A small image VAE, trained from scratch: 7500 steps.
Rows from expert 5 of block 7 of the encoder, named by matrix and row number. Rows with one number belong to one neuron. Each number is 128 + 24 x the weight over the matrix's rms, rounded and kept within 0 to 255. All counts start at 0.
# up: expert up (encoder.blocks.7.mlp.up, 64x32x160), inputs 0-79
# down: expert down (encoder.blocks.7.mlp.down, 64x160x32, transposed), outputs 0-79
up.0 [138 159 145 140 110 110 145  82 125  99 143 133 103 154 103 119 101 132 113 116  98 190  89  48 154 137 125 170 124 221 131 152 125 129  73 133 181 215 105 129 145  98 115 118 104 128 120 124 153 147 124 153 180 182 101 108 106 123 129  60  92 130 161 189 121 135 125 115  91  95 141 176 106 127 113 156 118 124 158  68]
up.1 [181 113 135 134 129 139 109 118 117 159 157  43  78 153  84 126 107 144 126  97 174 127 145  80 145 145 144 155 119 131 177 147 138 113 110 124 142 171 111 132 132 131 125 150 160 125 131 203 122 145 123 119 117  93 148 129 128 101 121  71 124 132 129  95 132 118 134 155 112 167 129 125  60 138 131 144 156 174 152  72]
up.2 [130 105 115 115 139 127 104 154 109 146 148 100 105  81 135 140 140 146 137 136 140  86 135 147 125 122 131  97 116  90 141 115 122 128 163 120 113  90 143 111 114 125 118 153 139 119 156 155  98 107 128 116 102  79 137 141 147 134 134 121 160 116  92  82 125 129 129 143 130 142 124  99 128 135 143 119 131 167 122 151]
up.3 [147 114 129 137 137 143 127 146 142 156 125 134 155 161 137 149 104 106 116 126 159 119 161 126 137 128 151 122 125  93 112 124 123 150 129 135 109 141 118 134 134 127 152 115 126 123 114 127 129 136 122 111 131 109 134 139 105 137 139 171 137 131 122 105 146 134 113 117 154 155  97 116 110 113 133 131 152 115 104 147]
up.4 [137 129  96 107  93 105 120 142 110 106 205 142 112  97 107 136 107 170 118 125  97 152 103 143 122 133 163  93 119 161  93 148 124 171 142 123 129 176 109 147 129 117 130 161 149 107 126 125  91 122 121 152 138 135 109 162 118 118 146 104 131 110 111 142 150 145 113 134 110 125 121 142  98 135 140 161 137 150 158 123]
up.5 [121 121 146 143 149 160 127 123 141 177  97  98 115 128 105 141 135 137 145 148 171 107 162 110 120 149 127 152 166 114 173  95 144  97 145 141 106  87 141 108  97 138  89 130 159 123 132 151 137 116 127 113 101 122 157 109 141 126 143 128 153 142 127  77 130 118 118 154 155 113 127  88 125 122 127 138 144 127  96 162]
up.6 [144 145 167 118 114 125 132 104 135 154 135  43  85 156 101  95 153 140 129 114 164 136 117 113 147 108 137 192 127 142 172 146 122 100  98 147 140 164 120 111 109 139 106 149 131 133  98 146 129 130 168 117 138 123 127  95 122 126 133  65 121 143 144 134 105  95 124 152 113 126 119 138 139 119 109 167 153 132 131  99]
up.7 [128 145 163 155 182 127 133 111 134 137 105 133 150 153 161 135 109 108 119 138 149 147 124  73 146 135 141 156 104 137 151 131 129 124 115 137 122 179  94 146 142 128 130 103 112 133 120 105 158 141 127 129 159 169 126 103 107 117 138 176 107 136 145 155 140 136 117 101 105 143 121 136 146  98 127 100 115 123  96 117]
up.8 [145 127 159 124 131 123 123 105 136 130 140 139 160 187 118 151 115 118 116 127 132 137 152 108 148 134 108 137 144 145 113 131 126 159 102 139 135 157 122 130 132 111 153 117  90 138 129 137 134 144 128 122 151 134 116 129 110 126 124 123 114 143 137 123 136 131 126 148 109 118 111 133 124 113 114 140 161  91 134 119]
up.9 [188 107 119 125 157 133 100 137 105 174 156  37  64 131  94 145 119 157 130 110 191 100 158  54 145 172 161 169 118 115 204 128 146  93 134 120 128 158 110 132 127 137  93 156 190 124 150 210 128 136 100 118 100  85 156 117 151  89 131  99 143 130 122  68 133 122 129 149 117 188 147 104  57 135 136 105 142 198 135  81]
up.10 [116 126 120 114 132 122 103 137 102 148 131  58  59  86 116 101 152 146 134 126 146 110 121 101 136 130 142 141 126 136 173 129 123 100 147 121 131 121 146 114 111 139  68 160 174 116 147 158 127 110 143 131 122 122 141 130 147 138 137  73 158 109 111 114 100 115 127 127 124 132 142 121  98 146 149 124 120 177 135 111]
up.11 [127 138 127 150 141 120 136 134 132 109 137 176 145 105 153 137 104 141 114 133 117 158 102 121 125 139 152 108 101 139  98 134 120 144 145 146 128 180  88 165 147 105 158 119 114 121  99  85 109 126 120 133 146 155 120 129 105 110 155 196 110 124 127 162 158 160 101  91 136 139 120 140 130 116 126 105 103 138 112 144]
up.12 [ 88 132 153 135 157 118 139 134 107 110  86 144 116 112 156  98 146 116 134 152 106 127 110 114 127 109 119 115 129 152 133 139 136 125 146 131 115 118 146 117 125 112 104 113 120 121 137  93 145 110 154 134 143 154 108 131 126 145 136 131 121 111 115 164 109 141 123 108 109  91 139 136 173 113 133 103  95 109 100 152]
up.13 [ 89 107  97 160 107 146 152 136 136  86 106 195 152 108 142 127 124 101 123 145  74 148 128 169 112 132 105  83 142 115  61 126 126 160 168 121 119  88 159 140 140 124 156 102 127 124 119  91 130 121 129 122 135 114 118 181 114 158 137 143 127 106 109 142 139 145 117  96 169 118 116 127 128 148 158 129  90 109 107 162]
up.14 [107 119 116 138 135 133 134  90 132 128  98 127 130 117 108 131 127 110 154 140 118 126 148 109 106 152  79 153 157 127 158 106 136  96 118 128 153  77 153 118 127 133 120 113 139 142 153 155 162 130 114 129 107 112 155 129 158 135 121  83 128 132 132 101 113 111 135 142 132 102 157 113 116 158 137 124 130 128 157 115]
up.15 [104 134 125 143 138 120 149  88 134 111  89 123 128 123 119 120 139 106 155 139 114 138 122 109 119 133  71 160 139 150 158 128 131  86 103 131 162 101 143 117 137 134 135 100 117 143 149 140 164 133 130 129 125 118 143 124 148 135 114  84 111 134 141 129 101 114 140 128 121 100 161 132 145 146 128 111 120 114 163 102]
up.16 [125 108 135 149 122 148 133 109 155 135 109 152 155 117 112 145 122 114 138 146 125 128 147 133 114 150  98 126 152  98 132  93 131 125 132 135 147  89 145 120 116 113 142 121 120 134 121 135 129 124 116 118 112 116 139 134 133 135 133 133 140 139 124  91 135 118 121 154 159 119 118 103 119 143 131 134 131  97 111 155]
up.17 [169 112 146 133 131 141 109 128 136 163 143  78 117 165  90 146 123 139 123 106 173 115 159 104 146 142 131 153 133 106 160 133 140 118 112 137 127 154 114 124 125 129 144 135 140 135 116 184 118 146 127 106 108  83 145 127 130 101 127 110 125 145 130  81 139 128 127 164 124 154 117 118  95 127 119 136 161 137 126 101]
up.18 [125 104 158 131 122 151 124 119 141 110 123 162 154 116 153 132 126 122 116 151 104 116 111 169 137 114  96  76 134  95  86  82 107 148 153 133 123 102 137 107  98  94 157 141  77 119 127  78  84 112 143 113 131 120 101 120 106 140 136 170 159 126 109  97 127 131 121 157 136 100  90  89 182 104 110 130 166  75  82 213]
up.19 [162 137 131 115 142 132 117 119 129 168 149  39  85 149 103 127 139 145 131 110 187 127 145  85 149 148 158 181 125 134 185 140 135 100 106 135 130 176 110 130 116 148 102 156 165 135 114 176 131 148 129 117 123 116 147 103 133 100 129  98 128 147 143 106 130 114 128 143 113 168 130 117  89 122 120 139 149 167 131  90]
up.20 [125 124 125 146 131 125 139 108 119 121  86 129 107 110 118 128 133 126 157 147 122 116 113 111 112 137  99 152 148 143 156 117 132  74 134 135 148 100 143 114 125 117 121 104 114 134 141 143 144 120 122 133 110 123 125 106 153 128 127  99 119 127 128 126 109 123 130 130 144  89 161 128 139 135 125 108 118 134 136 135]
up.21 [139 141 110 112 105 104 122 144 126 105 185 120 117 112 126 135 128 156 108 107 118 148  92 144 143 121 151 108 102 153  93 156 115 150 124 128 135 195 107 146 136 114 151 151 122 118 110 109  87 136 131 135 149 124 104 143 109 115 135 125 120 123 124 156 141 149 122 121 103 138 112 149 114 126 127 140 133 142 146 109]
up.22 [115 113 108 131 127 114 129 141 115 107 127 192 151 105 171 138 118 116 124 156  88 112 119 159 117 105 122  86 115 113  88 127 110 144 158 133 103 110 139 124 140 119 154 112  96 124 138  73 116 114 124 130 134 120 105 145 124 155 145 164 131 111 111 142 132 146 113  90 153 112 121 131 171 121 140 106 109 126 114 170]
up.23 [118 138 106 108  97  95 136 145 113  98 167 152 114 113 126 118 127 151 116 125  90 149  92 157 127 109 143  96 122 163  79 160 115 163 143 122 134 165 121 146 136 116 137 143 119 114 120  97  98 127 135 148 151 146  97 157 113 133 132 112 122 110 118 172 133 146 126 114 118 111 123 156 122 129 138 151 129 121 152 125]
up.24 [123 130 150 165  83 156 153  85 136  84 103 173 138 138 133 110 104  94 112 135  78 154  98 150 124  98 100 119 128 151  80 134  97 139 126 146 146 125 143 114 132 113 163  92  81 119  97  81 119 119 136 128 166 161  76 116  83 162 140 106 106 125 130 179 126 122 115 122 160  95 111 153 166 114 111 176 127  96 105 151]
up.25 [127 140 154 135  91 129 151  84 161 105 108 160 162 189 102 133 119 107 120 123 103 173 130 122 134 120  87 152 165 165  93 131 120 136  83 152 158 150 132 128 136 114 158  97  81 144  95 105 145 150 140 128 154 153  98 115 107 132 129 107  95 149 155 148 123 123 120 143 132  80 121 155 145 124 107 172 153  62 146 118]
up.26 [113 121 119 115  91 102 136 150 143  88 167 211 198 136 139 155 133 146 115 142  82 147 105 212 121 104 112  70 133 123  25 139 113 187 130 143 111 136 118 143 135 102 203 124  73 136 106  64  86 142 144 124 142 116  98 157 111 131 137 168 113 133 123 146 148 162 115 126 120  99 100 145 172 125 115 136 141  75 136 169]
up.27 [ 85 146 157 140 118 129 150  92 158 119  88 173 157 142 118 137 143 119 145 154 105 146 125 118 125 132  81 151 160 145 130 111 138 109 109 149 144 118 137 114 119 115 133 102  96 146 108 104 149 131 133 133 138 161 111 114 130 127 128 123 112 149 146 137 120 130 124 144 126  68 129 131 164 131 114 133 113  78 109 146]
up.28 [140 116  87 138 140 123 137 155 126 111 135 181 176 121 196 148 101  88 116 145 117 113 122 176 113 118 147  82  80  93  73 134 110 158 146 128 104 117 124 160 165 127 183 102 122 126 125  83 129 130 107 110 140 110 126 162 109 154 143 213 117 118 121 143 141 145 112  68 166 169 110 131 149 119 141  97 108 129 116 156]
up.29 [141 141 137 140 111 132 137  94 143 123 142 120 113 160  96 128 102 135 116 111 127 172 125  78 144 141 132 157 129 176 127 143 135 131  94 140 146 191 108 137 136 121 135 128 135 128 100 132 141 150 128 128 155 152 125 124 107 117 135  94 104 142 151 140 139 131 119 132 114 123 127 150  93 124 114 166 143 130 151  83]
up.30 [118 124 140 127 122 131 124 156 128 134 111 101 127 109 153 112 159 124 129 125 143  93 112 185 131  90 127 112 111  82 123 128 116 114 137 140 110  91 148  98 116 129 135 131 111 126 113 113 104 110 165 108 117  96 123 122 129 146 140 146 144 125 112 124 107 115 121 135 141 139 111 119 174 122 125 124 121 122  98 157]
up.31 [149 123  92 106 132 103 109 137 101 108 184 107  89  90 147 119 119 139 114 120 115 127 100 128 131 130 160 103  98 143 125 140 104 147 156 113 140 165 111 152 132 125 116 164 153 105 147 121 106 112 121 141 139 125 118 147 127 133 144 120 144  96 103 135 133 132 119 105 108 159 125 131 103 130 150 118 138 166 151 115]
down.0 [107 120 132 159 117 135 115  75 111 124  84 145 134 115  78 122  94 116 139  80 111 123 138  80 121 153  81 142 140 164 158 102  82  94 123 121 147  92 134 111 147 161 124  75 104 124 185 177 186 116 118 135 134  94 134 110 153 109 125  48 122 117 125 123  97 100 134 120 101  91 197 166 108 181 131  98  93 176 219  79]
down.1 [157  98 121 122 123 144  96 104 119 150 123 107 158 125  86 141 105 136  91 100 148  73 144 148 105 157  82 120 143 108 121 101  79 113 135 124 117  80 133 137 156 140 176  98 116 124 179 192 112 135 114 136 118  68 139 123 145  98 125 114 130 125 128 100 122 114 131 135 139 151 167 124 101 146 123 107 161 178 202 122]
down.2 [141 141 125  97 129 126 130 193 131 128 184  85 133 114 158 129 157 186 114 164 134 107 100 188 125 115 165 101  98 113 100 144 173 164 127 128  95 124 129 136 109 105 121 193 145 113  91 123  62 131 143 123 122 137 123 148 110 119 129 197 143 135 128 146 149 145 127 139 135 174  84  91 152  94 122 157 139 132  72 163]
down.3 [133 121 115 111 130 126 117 128 129 140 127 140 112 155 156 146 130 100 115 142 136 134 167 122 140 125 153 142 136  95 138 137 148 134 140 125 115 174 128 139 130 134 117 129 154 140 114 129 144 139 112 136 125 142 121 132 124 140 124 162 137 128 123  93 139 141 132 126 143 121 113 115 110 108 132 134 180 101 111 128]
down.4 [117 136 122 108 131 117 101 141 114 136 161  70 109 108 110 127 120 177 109 119 143 124 116 100 139 140 153 114  86 174 158 131 130 142 125 111 128 118 122 118  95 137  77 187 143  97 156 194 106 112 118 129 132 122 114 128 126 102 121 107 154 117 120 132 115 121 140 137  77 137 144 125 123 135 137 131 170 169 163 108]
down.5 [141 121 129 120 101 142 131 164 129 144 132 148 126 135 102 119 164 172 139 155 134 116 136 184 115 126 134 138 191 110  92 137 168 137 145 137  85 133 146 148 105 129 144 130 149 129  67  97  96 140 147 137 117 143 120 153 115 122 135 169 125 135 126 132 154 156 119 138 179 119 109 126 143 116 132 160 126 110  74 167]
down.6 [122 106 128 123  87 130 110  94 130 132 125 185 150 136  69 136 127 147 141 135  87 129 141 147 113 147  76 146 181 135 122 107  97  80 133 133 125 116 146 125 109 132 161 117 101 131 137 117 142 141 123 146 112 110 133 114 153 119 128  79 125 137 140 103 118 106 129 143 145  69 161 143 106 171 115 115 128 147 180 131]
down.7 [ 90 127 135 144 133 118 123 106 124 128  84 214 141 132 149 130 118 113 150 135  80 140 136  94 140 132  92 140 119 125 156 115 141  97 142 128 132 150 132 129 142 120 130  95 109 142 146  85 172 124 120 137 126 130 139 117 143 124 129 107 121 126 121 115 115 137 128 123 114  78 160 155 129 159 128  70  74 122 140 116]
down.8 [133 125 129 125 134 107 128 103 128 131 115 148 148 157 110 150 108  98 121  87 125 112 165  89 128 128 110 142 147 111 149 129 121 123 110 133 144 137  98 124 161 134 136  81 118 147 169 197 161 137 107 128 112 106 140 115 160 129 125  80 111 130 135  91 122 134 130 129  81 118 133 140 102 137 117 119 126 113 172  91]
down.9 [151  92 128 128 138 149  85 135 111 149 131 102 160 112 103 130 118 167  89 133 139  77 130 177 109 152  88 104 128 101 108 109 112 124 151 127  78  79 138 148 156 118 177 119 128 117 155 163  85 130 130 134 115  84 130 143 135  90 134 159 140 120 111 107 133 133 123 143 142 170 151 113 131 136 128 102 145 188 164 136]
down.10 [129 113 126 109 128 134 109 154 123 122 154 119 143 101 118 116 148 183 128 173 104 133 119 183 116 146 104 100 143 141  87 105 156 139 139 122  74  84 156 143 111  98 139 169 134 110 121 100  94 126 146 144 122 138 126 156 126 104 130 175 147 126 119 140 139 131 129 140 138 149 135  96 163 121 129 121 131 150 130 158]
down.11 [ 96 131 123 145 140 108 113 116 115 134 114 154  97 112 151 129 112 140 135 135 124 135  92  72 155 129 153 139  68 147 182 141 122 100 157 117 153 168 106 125 125 129  91 132 119 123 128 102 132 111 104 125 134 133 113 101 125 114 123 113 139 115 115 131 123 142 136 119 107 101 153 165 128 154 147  79 120 155 126 102]
down.12 [ 99 146 140 144 131 129 158 138 131  99 120 182 138 105 158 120 130 135 173 158  74 171  96 138 122 121 120 113  99 146 112 127 183 150 123 126 119 124 129 128 134 109 126 123 119 133 106  60 120 121 143 128 134 158 132 145 116 128 123 148 116 134 127 165 139 148 129 125 121 116 119 139 165 124 126 123  42 107  81 144]
down.13 [139 139 125 139 147 140 171 144 138 112 130  77 104 138 174 115 135  82 142 140 149 170 122 130 137 110 169 124 104 127 117 154 164 160 116 124 137 150 128 136 137 116 102 145 163 135  86  98 132 125 141 118 145 173 115 148  96 156 125 181 129 126 127 150 145 132 129 110 146 175  86 103 153  81 140 164 114  86  66 126]
down.14 [147 135 135 142 118 158 167 168 145 116 116  81 142 129 129 107 164 111 131 107 159 128 125 182 117 115 135 123 159 107  87 139 133 164 114 137 117  91 155 134 139 151 148 121 149 138  93 122 130 135 172 112 139 136 137 153 110 140 136 147 120 131 134 164 131 115 117 118 167 181  95 118 146 119 134 176  83  98  87 149]
down.15 [139 135 137 154 130 148 167 139 146 106  95 111 156 130 133 112 145  93 142  97 131 131 117 163 110 119 110 131 145 104  93 131 116 142 110 139 136  81 143 131 166 147 166  96 123 145 120 102 149 138 156 110 136 121 146 139 126 145 136 124 109 132 139 161 123 107 120 114 160 166 112 130 145 134 126 153  53 111 113 134]
down.16 [150 134 131 135 128 150 157 165 143 133 122  95 120 146 137 121 163 116 122 121 170 118 138 151 145 116 149 133 170 108 113 141 138 147 122 138 122 140 145 131 122 131 123 125 152 137  81 123 117 132 147 115 140 150 124 138 109 144 138 165 128 136 132 135 142 137 119 120 157 163  90 110 136 101 131 159 122  94  63 145]
down.17 [156 102 116 121 112 140 116 113 126 145 138 108 152 139  91 152 113 136  93 102 152  67 140 154 115 145 102 134 155  87 116 119  80 112 132 130 126 105 124 139 157 132 177  96 119 133 145 179 102 145 113 127 114  87 133 112 139 106 125 121 129 137 136  89 134 127 130 128 161 149 136 121  89 137 116 130 167 160 160 127]
down.18 [134 144 140 117 132 116 144 139 134 121 159 138 123 139 146 129 143 137 142 153 124 144 130 128 137 107 155 124 132 110 127 137 153 160 118 137 129 169 105 126 106 108 121 156 136 130  88 123  98 133 137 126 128 149 121 141 118 142 132 144 124 141 131 120 154 154 118 139 115 122  78 111 136  99 117 162 146  75  72 154]
down.19 [138  96 120 118 111 130  91  98 118 143 133 138 145 129  86 139 115 150 113 126 114  93 144 149 112 152  83 137 158 120 124 106  91  83 143 125 107 103 142 134 133 126 168 119 114 126 161 149 130 139 114 140 110  97 131 119 152 107 130 101 131 127 128  95 117 111 130 139 139 110 168 132 107 160 123 104 149 173 196 116]
down.20 [141 147 133 145 112 155 162 180 135 130 100 122 140 121 137 108 160 137 129 114 145 100  98 185 109 113 137 116 152 130  81 143 139 153 125 140 107  77 149 117 143 138 146 105 118 131  98 106 115 130 161 112 139 128 150 134 113 145 136 150 112 132 136 190 117 123 119 120 184 150 116 147 154 113 126 153  52 130  88 163]
down.21 [113 128 113 116 148 105  95  97 116 129 159  84 115 103 127 144  96 150 110 112 134 111 107  83 144 150 131 132  60 150 169 116  94 109 131 112 154 120 104 118 123 131 105 162 117 116 179 176 127 122  90 125 124 103 123 100 143  99 118  94 141 119 127 110 110 115 142 127  75 124 163 130 110 156 132  96 164 187 195  82]
down.22 [114 158 130 119 138 122 156 173 136 117 145 125 112 128 195 118 149 122 138 162 120 157 102 140 144 102 179 113  75 132 124 159 184 159 124 131 120 157 123 120 114 101  93 169 140 126  84  74 108 121 139 116 136 172 122 133 103 150 128 179 133 130 126 160 138 139 126 123 129 140  82 120 154  90 128 145 107  94  48 150]
down.23 [119 148 119 112 143 108 121 114 124 121 148  85 113 110 132 130 110 133 123 117 130 148 108  85 133 134 143 118  76 173 149 127 131 138 118 116 151 122 112 116 113 137  89 164 129 117 165 165 126 118 108 127 133 129 127 119 132 117 117 109 134 119 131 141 113 118 140 125  70 122 145 134 143 123 133 125 145 147 172  97]
down.24 [122 139 139 149 106 145 156 111 129 120  94 169 109 151 124 115 107  77 154 121 121 164 149  96 125 107 143 137 151 155 135 141 124 128 106 133 163 151 138 103 115 141 114 104 120 128 124 130 167 125 130 129 147 146 125 124 114 178 128  86 114 130 140 152 120 106 126 122 155  82 123 160 101 120 125 167 125  98 121 139]
down.25 [134 131 136 151 113 128 144  89 141 137  78 149 129 164  68 132 117  66 135  70 140 139 170  82 130 124 102 167 197 138 146 128  81 100 108 138 169 136 128 112 138 167 132  56 114 150 141 166 199 138 123 122 124 122 138 102 150 147 129  43 101 132 143 108 109 108 124 122 119  87 138 164 104 141 123 139 121  90 169  95]
down.26 [127 182 113  98 138  83 168 127 155 113 184  69  91 142 173 155 138 106 121 112 156 150  92  80 167 105 203 149  65 122 167 164 144 150  97 123 195 205  79 106 102 119  76 182 129 146 107 142 114 136 100 101 126 155 111  90 125 147 110 114 129 150 151 113 132 135 144 119  77 123  68 116 121  97 117 166 159  77  83 101]
down.27 [123 146 135 146 109 125 169 138 147 127  98 148 129 151 111 123 165 118 159  98 131 131 134 133 135 119 119 168 185 125 116 141 138 113 115 142 134 128 138 120 131 139 129  88 122 154  85 103 159 140 147 113 126 150 140 117 135 143 133 104 105 143 146 143 122 132 118 119 149 108 118 143 134 134 124 142  56  99  92 117]
down.28 [123 149 118 123 153 122 150 161 134 114 131 105 102 145 214 120 140  76 123 149 140 162 111 130 149  97 195 121  52  92 143 159 156 151 126 127 136 175 118 133 146 127  98 167 156 137  94  73 140 124 128 115 137 151 124 136 105 165 129 190 134 119 121 143 136 125 126 109 142 162  83 119 140  95 141 142 132  92  68 129]
down.29 [120 107 126 151 112 137 104  70 121 144  90 127 128 129  64 131 101 122 126  85 142 112 152  84 128 162  86 157 164 141 155 104  71  88 136 120 142 113 130 127 131 169 130  84 123 131 167 180 176 130 112 136 126  99 122 110 147 104 126  63 130 120 126  99 113 111 135 124 123  97 185 156  91 174 138 104 149 171 207  83]
down.30 [135 138 121 104 114 124 147 154 148 118 159 146 130 129 166 136 159 145 131 166 115 133 110 177 133 114 148 123 129 103  95 134 156 140 126 134 124 149 136 128 102 100 141 164 120 132  83  68  97 140 136 122 126 148 130 124 114 143 128 174 134 148 138 137 150 135 128 131 157 130  84 107 137  99 116 149 122 102  65 172]
down.31 [121 127 125 111 155 118  96 127 117 123 151  97 124 105 153 120 116 153 113 146 120 142 111 122 131 132 138  92  65 151 148 118 127 148 129 118 124 118 120 127 110 125 109 192 139 102 164 143 104 111 126 137 134 114 122 145 126 116 125 142 147 113 114 133 121 117 134 137  79 148 139 109 147 128 135 109 164 150 164 127]