Weights of a small image VAE.
Model: 7M parameters, encoder activation gelu, encoder moe top_k, decoder activation silu, decoder widths [48, 96, 96].
Training: adamw at rate 0.0028, batches of 256.
Data: trained on crops of objects in photos (Visual Genome), 123503 training examples, 15.5 epochs.
Rows from block 0 of the decoder of a small image VAE, named by matrix and row number. Rows with one number belong to one channel. Each number is 128 + 32 x the weight over its row's rms, rounded and kept within 0 to 255. All counts start at 0. Numbers have three digits each. After the name is the row's rms in percent of the matrix's.
After each channel's rows are labels from the 100 images, of 14848, where the channel reaches its highest value: "colour at peak" is the nearest of a few named colours to the mean colour under the peak; "place" is the part of the image that holds the peak. Only what is clearly more common there than usual is listed. The data: crops of objects in photos (Visual Genome).
# convs0: first 3x3 conv (decoder.mid.0.convs.0.weight, 96x96x3x3, each kernel summed), inputs 0-95
# convs1: second 3x3 conv (decoder.mid.0.convs.1.weight, 96x96x3x3, transposed, each kernel summed), outputs 0-95

convs0.34 119:116103074186098133117094128150148118047143113103111061114159120165114133191144138186117121106110158147103165136131165178114138139099138149139131161109149124145180100114051144096111146112140109165133124124165143150075065124141142151123142110123107058050077159126117123151125052097162188090
convs1.34 161:120204149075125135120114106132122126135127160117128133144099157114137120155088134149177111184126074108145139091109034137084140140120180115121073125142141116166164108155105135143105115154137117132133112161117164116229164185112144155137128132121123161178151111212139154138101182097143026118
colour at peak: black
place: top right

convs0.93 099:146119133118204113109140170119166147181087157169164192150116131088112081094121117120113149177122128113178104104133140149068100105133131120158145096179124146102108106181133095125172132149113162112136145140107133128132199130105078122081108173208130229134089180132126112084122106192120113144
convs1.93 095:143046116176135117118103132192138156106085058153074117151142131107100092104198129139091147041106117104163123139118055163104085119128130133146185126130130185093128107155143123106114144120139124162109144046127121089108097117137091142096112152186102121099086179084127107077150124139136127087
colour at peak: white; pink
place: top right

convs0.9 081:139122175102115119135177151080114115212134147169201218116105135180141137157085119120138089126172160105186134139168148090157108137108120161082104133068106104104135195070148089149135123159103187095149126120140083105114090094138156146187137124096146135181163105090125129129114108164125108110
convs1.9 082:169144112160055122144150135067125141127148148113133129102143109152139163134134141112103133055139192143115114134167097099160131132148019125136134129101111121079094151076149100114142113114117130118179145042137141169042098078115089093132125094093131115104122101091116125139165057132125150193
colour at peak: black
place: top right

convs0.8 079:141182112047148135158181132112193100171097098165110186078092128147091105164118149134101101199127129169184132117152087115102097154112155162111095155059131131089045151114136175108175115127124145133147148113124146191098163098133148094144140090114139142143133112138139131112129049130143097168
convs1.8 054:171054114077101128165074114174127124126097000118074105144147136136102144129205126117111120147116157141123139112164148132149120144106162150131077147090112095109133141153163132122054119120106114130096140124104152173063123145151154099146140114110161141152095114144125119102131108108112112073
colour at peak: grey; pink
place: bottom right

convs0.79 061:137115111158171169117104092151189166107150121137072062142112137134109090080142194098137124112094109147056133140111135147111148171143141148144168115092186145158143175207066135120086162115142113117108156126158118139103105115133117148128201173136124071063091178117138164107110083129114143068
convs1.79 090:116136122137184128127085110128170106133104182139139130160105123102122096095098152130176133198116045136104124135085000127122126144134138115112125078100127146171102146190109124125111142120126128104105076057149142122144149166132162138140151143120111110147129136136099143112171132129147034068
colour at peak: black
place: bottom left; middle left

convs0.54 059:142074119125108135125105113078082103182144077148122173144115137113115118134135142169076113107171148116143178074164164136107194141134106136094061088096123157145063164116123220103150150143128109127100140146128082126136136055111101117182170117074152135136172101040155109097140138140142155140
convs1.54 066:130160146137114122134109111077096143138176126126134123099138109132125138098149142121078117161136154136074156109174077126129148140154048124124156145073146142101089158082093143110134148134106119120126180194117083145004194107119129106143154125086125092109173116031106128143149094144114181163
colour at peak: white
place: bottom right

convs0.40 115:109081155115150121103097164096076140173128168132181241123126103121121119142102129145116126144196116119216135110087084129101122116107135120120088138129106128081146134110128134117185133147142154162112138137113105102166203150123134099177145138144139200082127150105071116109112098186149107050
convs1.40 084:121142116191092135120154139127100131114131201118125131103141118136120144127177128135024130157153170127131133186115233123118138130118148126131165198135131141092119125075152146129231131132129132140137148153086089142163131118123089094135133099123126178050108134085133126130129085170124195094
colour at peak: black
place: bottom right

convs0.5 100:103118122129163147096087138151135167112129078127148111113109124102109098093157132127129142114112159113096146144089154159127127143146094142141137138159157128129051099206156109119135172126152137148045112182164106130102237124140024090119159152188131147054118179156106121096107151133124144093
convs1.5 083:072103127129204127117184133122129126134090181130145135122107123116130110112159131135113118116124119123108135170110055143156113129150095125144156108160134139083055126152168132130210141134139132134082119001148133107100217152129045138118135124145122117065124136096143129111106144165139189104
colour at peak: blue
place: top centre

convs0.91 119:139124096131056146111088083149158126031135132090064010138167128137151126134154154122120131126104147130030115136107134128147151129141119149139133131142142114166116124156070149144094147108145101128125100128208127129110060088121099101112154112103085099073111134113151156143143123057123156125
convs1.91 071:167087145123159122119150136163152110134102036131124133197125145113134117142068123151176134057121098103136112068099016140088124122165167130129093103147109136226158113166126149124050132141142136132135072046131156121132155124116078139107124119148128115133141132149086127110135133108143126115
colour at peak: black
place: bottom right

convs0.20 058:176123105163132135136093112125205126123153091178099099085126126153124088115166172112109169129109145146127097131166113133110119138124141176139174116056146165107107173195075135147056146121134154141152169087199145140088089087123101142138172159167135083099055158095159141126162060151139114127
convs1.20 063:079123115114149111142082106134140110150157053132126124151103116120137105124100139129146117160111093144138119055117135126136121131146171127119080095104126121174200132177119111102120128135115131103112116000179165139136101149123212151143163147123109151171149117116100156112122120131137030104
colour at peak: black
place: top right; top left